Rows from block 5 of a small sound classifier, named by matrix and row number. Rows with one number belong to one channel. Each number is 128 + 24 x the weight over its row's rms, rounded and kept within 0 to 255. All counts start at 0. Numbers have three digits each.
After each channel's rows are labels from the 100 clips, of 14976, where the channel reaches its highest value: "responds to" is what is common among them. Only what is clearly more common there than usual is listed. The data: short read English sentences (LibriTTS-R).
# convs1: 3x3 conv (model.blocks.5.convs.1.weight, 128x128x3x3, each kernel summed), inputs 0-63
# convs2: expand pointwise conv (model.blocks.5.convs.2.weight, 512x128x1x1, transposed), outputs 0-73

convs1.99:170163067155119117082150139102088116124117139098101158137147171135126185101134139115101162176095149136070152113097113118125150128143098130135191144131119096150135121106148122136126136111139129
convs2.99:141142103095149137110139146125117135153170139102134131131113145075118169116181136101137131130133118084141156103137113167146130112134158125088103142147109115116114133145101112148145141126127105124166148150107131111128134108
responds to: voice: female

convs1.9:125149112148134087080129150130078085133097122121083136132143145137121153116107144096058083140101137108069140114108138113128074142132116163123150139128107133152178137100144127133122129153095109
convs2.9:154111117118146153151150104103105100138128134167095118127110152121145144131160140110102103121149123155131151111090138104129103128136085122083098084125092092124075115171149086116114131126095087154137108159082156145109097147
responds to: voice: female

convs1.61:146071104124143119101142124106127125109114163077098102087128172128084072134106109117101150097131109121130095074069110116090115155145117160135070150137130140102155109111142082148132117114105134
convs2.61:165141137118133136165098124094124125105181119189087092102119123138118168153128119123135106146121145101135142109128124119068104156118117122126085117080091128128081121132165141106164147114109096174137147153109131109146149151
responds to: voice: female

convs1.73:147163150143157094158151136156127132157081149145135149171135139153156184146155149133102128154132159152128162131109146156162149166149118156174187149140156100141130144154139173143126144148147156
convs2.73:120125128123095115157133129085142103135121134123105098141101118118133111159149118127136114150142097138130125132114116116135155121132124120094088143084084120165098079164065092074113142100162105151148176135148163142118104110
responds to: voice: male

convs1.71:158123106121138094131105096144110090107126095152135132094106145146123149147106111112112075097123153116088071126101100099104120137101086177126130131126129089108179111124153116137102126096115114
convs2.71:169114120148122122206113111137144139119140128113145149181119142134113113148145177146147116127124111099191161129146091129065142128157137148174133133122113121176165098118138092129120086154130133118153127115124126137121163123
responds to: voice: male

convs1.65:168120104112088105110083110130102122115097087119120111113092153131113125135126101130075106113115138138088096123138124138136109128116092178152144130139142081086161127126145119134111109086129099
convs2.65:152087142143152118146139112131171089143117117137162086144105130116090110136181119140110093169128118096152135154101081143115128116144129147117134094146108096128142161139114126141128111158131131120153144139111151185103108148
responds to: voice: female

convs1.54:171128107123133134114111136126142166080146150088089120088105188119102098161131115138124157124126124106144096074122085135088126101149110167143103096145139124116172124125096102123110124082160100
convs2.54:159136117121147119135168121138125150129185092174141138123148150122129135161122138152129100149103129150205152163108126120139091157166095144121135184111133112185138143098139173143141115117122154129162135128117147189119137146
responds to: voice: female

convs1.117:155093126096101149125120122104138148099112107130178118141171152117142119169105108125179139169117167110157136171142153110097157143133161113115081105125147107133070102138120128129103124144148133
convs2.117:164101172121106143141110112153133136149082115137099097125105119154139113082116175178111127137138120109141182129113049161122116075159134189154149188158144115139121155130127122094087095131097133115089114151105160113091147158
responds to: voice: male

convs1.0:117105123162151118133152154093151149115119166140142085080099112136122082112132059134152139074139110136163099131146131115137157138161129107119104144141122076081088146115148107149136125116165154
convs2.0:133147165121066129116122091134075131103133102139150147115115129151142170119131121119143138152098132196151131118105163125170143125143139117152149130104170114138167153112147108106166141123135113148126098089120148093088149134
responds to: voice: female

convs1.7:103120152114084095149094144134109114136099096148144115130107111143111121126119133113093095109149111149117122139140124146156109110082162149149122132135146133126117142118147142133156129104082087
convs2.7:117125140120125130109157140119157103167138142117098097137087126134107111161163142123094131145146132135143118113100108120109123115154090147137136126131121090134097130163157110105113085125099157123151139116108097136111166133
responds to: voice: male

convs1.74:146066152118144165130132111109139148082154148094133105101119132087120095145135100147136159092112107117163111141159102123105137100135131105103074085100120137087127111140069104093131098112134153
convs2.74:173157171097104136097097134143144168082144119152132131123128114150164136084103182164115146106077135155139145143130086175119167120100111132154119153124130113133143163066176142115119138159103151135125105154142123087125117169
responds to: voice: female

convs1.34:138122104117159146105144126128131128095150149102142143159135137097110123113110128111145132147117139095131131153146117093087150112128137118097101096094098149141119128116123092096124105127164169
convs2.34:154108083149156128141129146148107149117111132174148116125131090152144111137103131135142110140084177132115129152127123111129158121066125156153167132140131118152151134112138150119142109110110134127132142137147142129094158145
responds to: voice: male

convs1.97:181140077121132126109098108138144154075119146099138107100114175114111153142132099133103150125142170138139074143160101118105158162145112160141146114111133077107158098133177090125147100112151135
convs2.97:151136118135085097168133106153148107118144134120150104185082145137115111165157143146130145135088129120150154161091093135139151136156088159158156101112146097170152111150081093143149100112147144107188151154133158204119089118
responds to: voice: female

convs1.121:156162135083116095130095105132133149089091122127148141128114144106148161135147125154069117149092137144131111160169094118137118121133120172134183096099118084136152100144177121079105111101145137
convs2.121:125097130145115110181133108132142119133127141138120083228086132147121094124105155138137107116116081132156152175084098114156134143146119144144130107097160103144119108160101105135128100085182102095119159109099119164119086138
responds to: voice: female

convs1.3:144130084113119138079105133092098133098099158079058133090148199145115112123122115109082143128099165124103114102116136110105099149137054138143113139154131125121145119105121110138120117139114121
convs2.3:141141125166102113109139134162114127133191134166158156093175160160089143137137161130112107128115141171128149159098143153121130177170103137117161123105146139123120110120111152158154116124132105117131125127093123169124140167
responds to: voice: female

convs1.57:155101123120098113134109104141148163123108121150154101082091157153131118138150084147094140103179091139138096126134122134134099153119139147144114135140135081091159114146144111151145126114129113
convs2.57:125130134129122094171092104137146086135146139119145139159097122120117115122171128171127091157111114129145166162111097097119123103142143191114121117134111058128147141138112117142144067145147136112141148123116142154081142131
responds to: the word "you"

convs1.11:111149152118111080146078104116108122140087072167112152127126137160138136134145139141089066112122119158123121153139152127156095143103114176145167140136127091126142116139176162140082141116098093
convs2.11:140157154115097081167106132130151155126120153112124135166112116171174129129165154156102131111159149119156135184136120110093165107127117154129125123093138091148167087115159117103112124122147148073160173090141119122163137114
responds to: voice: male

convs1.94:172141112089112117124100101131105146076108117108127128126131154110130162131139109139090122149083160135101106162169097129101135131126106184141164101117145116135148084158169115082103100108132121
convs2.94:171078131186140112155128133113167097132160122132139123177118132141150129164140121166106104118121113112141151154109091134112116147160136153152139072114110094143136129143089083152109090132092132137127148172130154143125095156
responds to: voice: female

convs1.51:121099130130157123086147140079101115113135164085077113093103134116096091104103109094123137097098109125105113085091101098117104129150078128101106104106099114110134114102137097112135123116128145
convs2.51:136130143087110113109092072121101107126131120150096124109106157136101158136134139151133106111137113184109131126083152133103123180128118103107101088121081112151113148110116114149190154110101077118128123126106111148132145163
responds to: voice: female

convs1.75:135141186130103113173090119142140141119111103163155136104105120157141138150157131149101104111132143193137100173185127153180146124077132148163157151139159101116144124149172136137136116113134133
convs2.75:143112114132146124127140096154128156154127115136158133151088097120184126143157121165096075126158081116135123143078102077132116119099114129082131094117113122168134130134116105160109124107138145067162152138146146108141101141
responds to: voice: female

convs1.101:120155125127153147156157120186125140162118140135125157156128129098169140102158180152132134157125114116155162074107147111112113125145158097115154110122108119144107142148084186089129172126138144
convs2.101:135133149113127089158106115105145088118093136146087094139118122159147123156103079140134089119141098134141162144104109159090125118134128127120087144109110136114063115116120136105109155138117060138129123152105149129121095167
responds to: voice: male

convs1.124:099121140116155148130138143081147127152139175148134119096125122150102084096126093110129148118184110142137129128133154099143090132115126092097092157143091133107106118102124121145167146154128166
convs2.124:111132131114090150090144098105083099150142075160156139127133130126098150134124155103152129144118105150140140118116123139170097162105141109116110134127098149120110123110108143128137129110132120150096098078109112109160127130
responds to: voice: female

convs1.95:106097125140163122128158164098144128126127192123139096071090107135124093114126095130136155071129120149139088102144105109121135142166106104107103130117102084093101134104151105127149110118153179
convs2.95:139170118101080120100126124111086115104151092131164117138143144177101174117093118104154134096102137176148117124123170122154135172119152108129155142101128142136134144094122129146172135136115111144092119103132106094140132143
responds to: voice: female

convs1.109:140125125108101114122092128140114151113095113128134138141166106126162154109140142151090112174115151129110149144133121107126061096110121087103138127100118150136098129147113118109128113146089095
convs2.109:082146112146114164155135088118088088114109134132118104162071168112131109137143131145097104148120111130134102158144110128104131096171089155119126130152123103095117114152128128134113101093135119098113144133110113127108123138
responds to: voice: female

convs1.88:113144113122096105096097124124113096136110081134116154147149123137133137117108161109091079167110144119082151126127137104122078116098118107121148136131107163156116126109110128134119125141080088
convs2.88:122156138142119119115141116136156142138136118171099138124111187092123129121128123154098119100174097112132122127146133127060098150169110096113114112100113142095112144125138134114146104119110140119177142126105065137154148146
responds to: voice: female

convs1.24:119126084128143171125142130144167138122163125107163151136144112102137115115127118116177133130154128106147102167177121105108163088126148095110100102100103139130093125124130107114117141122168155
convs2.24:159144143146140147111143125148128133096107096128155119117107114095153132080096189153185130117105160133126127097160133152153106141139120129101148153118142146155162104120109151127144122094112127159171105140136145109165126183
responds to: voice: male

convs1.15:122145105134106113085102121098073095130109095115072131147163135127126143107097150105097080178093136100076152113101137104099083135101086124112143132133104175154128130111109127138095118161095099
convs2.15:100127128120095138105149124129149126111126106159081125122113157131110170148108150150126105134102123158109109128101126128118095122169100092149143096112114130118120137130132114133175114097114109134116134101075102145141158121
responds to: voice: female

convs1.105:155116097148159132117135151084129155093127158106120111057083156129105094115130091122118140090115134138133065108131083127111132121169098140115113141123121081097130143119136076145153101095158143
convs2.105:121119131137110107134135120134122087165163129153145120127150146142106154142148108080180133143115142119137127148136122128139140155142129104098154130138119151164131112112124126154142131100130106146119132123141108158134160104
responds to: voice: female

convs1.35:178121113099083128107103111114086133091124110089104103126095158100115141146129091138109117133103153097106098121123097130103130143126101173144133099111134117106158110138134103081101109091121104
convs2.35:106100122157122131148146120145122105110129121119137120185083190147121104153157149133135115142108127114140128127122106138110140135143132149146128125094122087182137128118120125152127089125124145089138125159123146158108111153
responds to: voice: female