Weights of a small sound classifier: widths [256, 512, 1024].
Rows from block 5 of a small sound classifier, named by matrix and row number. Rows with one number belong to one channel. Each number is 200 + 20 x the weight over its row's rms, rounded and kept within 0 to 999. All counts start at 0.
After each channel's rows are labels from the 100 clips, of 14976, where the channel reaches its highest value: "responds to" is what is common among them; "band" is the frequency band that holds the peak. Only what is clearly more common there than usual is listed. The data: short read English sentences (LibriTTS-R). In brackets: how many of the 100, against the usual share in percent.
# convs1: 3x3 conv (model.blocks.5.convs.1.weight, 128x128x3x3, each kernel summed), inputs 64-127
# convs2: expand pointwise conv (model.blocks.5.convs.2.weight, 512x128x1x1, transposed), outputs 74-147

convs1.73,191,217,192,229,197,243,207,200,230,219,226,215,222,221,193,212,240,213,223,219,213,220,210,219,163,191,222,189,209,216,183,213,200,224,187,211,178,229,201,191,192,210,186,217,194,192,207,216,224,215,206,222,215,192,229,224,177,226,217,198,203,217,212,227
convs2.73,235,158,195,195,197,182,195,231,188,216,162,224,174,196,151,201,170,187,199,202,199,195,177,211,203,202,188,191,187,194,195,188,207,201,172,223,215,193,184,197,199,201,192,214,182,211,202,221,183,190,183,205,199,171,186,188,205,228,177,197,183,200,194,189,199,189,227,207,157,194,190,180,193,218
responds to: voice: male (84 vs 45.7)
band: 250 to 500 Hz (44 vs 12.5); 500 to 1000 Hz (40 vs 12.5)

convs1.42,193,178,173,193,201,168,185,194,161,194,200,208,172,162,205,144,179,202,180,217,191,200,182,188,200,175,192,209,196,205,167,225,160,180,197,200,170,151,188,180,215,212,203,186,179,177,191,186,190,192,165,210,197,189,200,182,178,204,181,197,167,210,196,200
convs2.42,189,192,227,174,213,194,184,177,191,196,177,206,193,221,202,172,236,205,200,195,179,206,205,177,231,197,190,146,195,189,209,220,242,183,203,216,217,192,187,206,157,202,159,218,230,202,203,196,199,178,182,189,202,203,201,149,202,216,203,148,151,196,198,209,210,193,205,172,187,214,169,213,195,193
responds to: voice: male (94 vs 45.7)
band: 250 to 500 Hz (98 vs 12.5)

convs1.120,172,181,218,189,217,205,199,224,205,218,230,200,198,164,193,185,218,202,221,192,245,213,199,177,199,224,240,218,198,171,213,184,216,207,192,233,229,202,210,208,196,187,190,221,218,218,218,156,208,230,208,187,193,206,211,232,192,172,175,191,216,184,212,178
convs2.120,210,205,206,184,184,174,202,181,209,223,187,238,224,198,182,193,208,202,175,207,201,214,171,205,164,193,190,194,237,215,199,216,232,201,228,219,205,186,221,209,163,172,198,174,219,186,173,222,199,217,212,209,202,220,191,227,223,213,230,195,191,202,236,168,194,205,209,185,191,202,212,212,221,196
responds to: voice: male (100 vs 45.7)
band: 250 to 500 Hz (100 vs 12.5)

convs1.22,156,192,204,217,200,229,175,198,189,226,209,197,162,189,171,185,218,208,181,175,199,209,201,230,193,184,211,192,227,189,187,176,197,197,186,224,203,169,201,173,183,197,202,193,188,200,210,228,238,209,211,204,205,212,205,172,193,221,194,189,172,201,214,216
convs2.22,227,211,157,205,184,197,210,208,212,219,195,191,185,170,171,228,180,193,195,204,229,236,199,206,188,174,147,211,180,179,206,216,213,210,173,215,202,217,203,196,204,217,179,195,211,182,156,223,219,203,217,157,211,216,172,185,202,206,196,214,178,233,193,223,211,215,202,222,203,207,210,178,198,197
responds to: voice: female (99 vs 54.3)
band: 250 to 500 Hz (100 vs 12.5)

convs1.116,193,228,213,179,204,209,169,193,173,181,173,194,169,219,151,200,190,215,174,164,191,202,156,219,237,187,177,210,185,187,216,185,200,185,239,177,196,169,199,195,194,203,207,198,228,217,205,241,212,189,198,209,206,234,185,187,243,211,196,223,184,181,206,192
convs2.116,195,168,245,234,207,199,228,198,206,154,229,209,231,223,205,217,215,205,173,196,180,195,213,214,174,160,200,192,210,193,207,170,213,225,209,164,228,198,202,176,193,218,200,214,229,153,190,172,246,192,185,222,188,157,207,228,219,193,209,221,190,218,217,237,197,192,173,174,235,188,231,209,226,175
responds to: voice: male (99 vs 45.7)
band: 0 to 250 Hz (99 vs 12.5)

convs1.65,199,186,182,196,166,202,191,170,165,199,197,195,178,204,182,183,197,202,195,196,187,197,186,207,161,184,191,167,190,210,161,199,164,206,163,190,167,175,191,165,180,216,206,169,171,197,198,198,211,206,182,162,180,198,169,190,186,208,181,146,190,227,191,203
convs2.65,239,190,185,192,191,158,233,166,190,232,199,202,172,183,192,223,204,183,225,200,214,205,181,222,182,239,177,228,177,232,199,202,202,212,200,198,191,198,221,199,229,198,218,179,209,195,174,229,213,230,230,178,203,219,202,175,171,219,165,197,170,210,191,209,206,235,212,233,224,210,215,166,190,210
responds to: voice: female (100 vs 54.3)
band: 250 to 500 Hz (99 vs 12.5)

convs1.38,211,191,170,179,186,211,218,186,195,217,211,203,234,215,245,201,192,225,194,242,190,208,209,204,182,193,222,174,167,218,184,212,201,243,183,212,214,188,193,223,227,212,193,186,173,187,215,180,204,230,180,180,169,198,182,186,185,224,190,176,192,221,168,193
convs2.38,196,205,164,214,168,190,177,203,192,176,220,201,190,233,206,212,204,170,242,196,189,193,232,205,226,166,183,217,173,182,216,200,202,188,186,221,204,198,203,222,191,228,214,193,184,194,177,210,173,188,192,185,189,208,209,180,188,217,185,206,185,191,182,188,230,184,204,244,195,191,206,190,152,251
responds to: voice: male (85 vs 45.7)
band: 500 to 1000 Hz (77 vs 12.5)

convs1.102,201,213,186,263,177,208,206,175,191,201,199,241,204,217,213,218,212,208,200,226,206,230,183,215,183,167,211,175,178,222,184,195,198,196,184,198,180,190,178,208,185,218,162,192,202,197,222,200,231,203,168,209,215,199,210,194,205,232,223,184,185,212,178,266
convs2.102,225,184,195,190,198,173,171,190,199,226,209,194,160,197,192,191,209,183,188,210,178,219,191,231,213,216,216,191,164,220,208,221,202,220,188,174,221,188,214,206,218,198,196,169,205,183,173,214,222,193,208,174,223,226,197,175,200,236,167,155,157,203,217,171,172,226,225,225,174,198,179,188,184,206
responds to: voice: male (99 vs 45.7)
band: 250 to 500 Hz (100 vs 12.5)

convs1.114,194,202,181,210,188,205,204,168,179,201,220,239,214,177,208,175,196,207,193,228,211,210,193,187,147,195,214,172,197,202,177,219,179,203,185,197,184,174,203,188,217,197,210,185,183,187,206,213,197,202,169,201,221,183,208,181,195,234,197,192,184,218,169,230
convs2.114,212,192,186,186,178,191,171,187,166,192,176,186,202,210,168,177,177,195,219,176,218,194,203,209,217,239,193,207,196,210,228,200,207,201,186,254,192,198,242,207,203,226,176,190,192,231,190,222,202,202,221,171,181,206,184,202,202,237,180,215,202,209,226,186,206,196,179,221,199,181,181,144,183,210
responds to: voice: male (100 vs 45.7)
band: 0 to 250 Hz (100 vs 12.5)

convs1.34,176,225,226,187,232,206,164,214,192,201,180,185,224,221,181,196,179,167,172,154,165,165,225,203,208,227,186,220,236,177,230,208,217,178,223,196,231,180,230,217,184,173,195,223,199,210,194,205,193,186,214,213,221,217,224,165,220,176,163,230,185,165,200,209
convs2.34,212,241,186,209,209,217,229,180,235,168,200,152,196,193,175,210,183,221,183,176,194,206,206,179,182,207,212,211,170,217,215,224,200,233,164,195,182,211,184,185,201,195,212,196,202,242,191,178,215,226,216,240,187,244,207,208,213,166,217,193,224,205,192,193,185,196,176,179,223,203,218,189,233,157
responds to: voice: male (75 vs 45.7)
band: 250 to 500 Hz (70 vs 12.5)

convs1.110,198,155,181,175,162,207,203,189,199,199,209,180,202,176,197,199,202,185,209,199,200,180,186,190,169,166,197,150,164,196,169,196,216,200,162,209,206,207,164,207,191,197,178,177,189,191,195,170,192,199,154,160,162,198,185,200,169,174,189,140,200,196,183,178
convs2.110,239,191,208,212,165,154,204,176,151,231,227,206,199,198,211,207,218,147,208,204,195,228,183,198,200,206,236,211,186,224,186,172,205,196,198,154,215,210,203,215,189,227,211,183,189,212,183,203,175,227,167,196,236,206,237,181,169,171,176,170,201,213,209,183,206,233,192,199,175,189,185,229,177,218
responds to: voice: female (97 vs 54.3)
band: 250 to 500 Hz (99 vs 12.5)

convs1.57,205,197,175,226,165,185,218,195,167,230,219,221,200,198,225,177,173,202,214,211,227,202,211,229,161,184,215,166,187,218,173,217,165,201,168,223,168,189,179,203,211,211,196,192,166,165,224,211,229,219,172,188,196,181,196,179,180,205,226,162,203,212,211,223
convs2.57,223,182,170,216,187,195,200,219,211,223,196,184,182,153,158,197,218,186,209,182,232,184,177,210,198,217,199,216,208,210,187,192,200,173,191,238,184,224,225,215,224,195,218,180,198,199,166,195,199,213,225,182,210,200,193,220,215,201,170,194,177,215,205,183,185,218,148,223,185,186,221,161,184,197
responds to: the word "you" (34 vs 15.1)
band: 0 to 250 Hz (99 vs 12.5)

convs1.124,263,199,195,196,212,160,228,198,205,182,204,197,200,176,246,193,173,185,200,219,211,174,238,205,204,171,182,187,220,224,205,222,190,192,204,184,196,215,210,219,233,211,206,228,209,189,193,204,171,175,171,226,224,197,217,210,195,174,224,230,218,218,195,173
convs2.124,213,195,207,168,162,219,182,192,176,175,201,210,196,221,200,191,185,202,199,192,215,194,237,179,187,194,225,227,202,206,154,225,172,192,179,184,215,219,207,187,205,201,212,191,173,195,193,222,176,178,212,176,221,190,185,218,191,175,208,183,203,180,174,211,232,241,211,190,176,249,189,208,202,183
responds to: voice: female (85 vs 54.3)
band: 4000 to 8000 Hz (76 vs 25)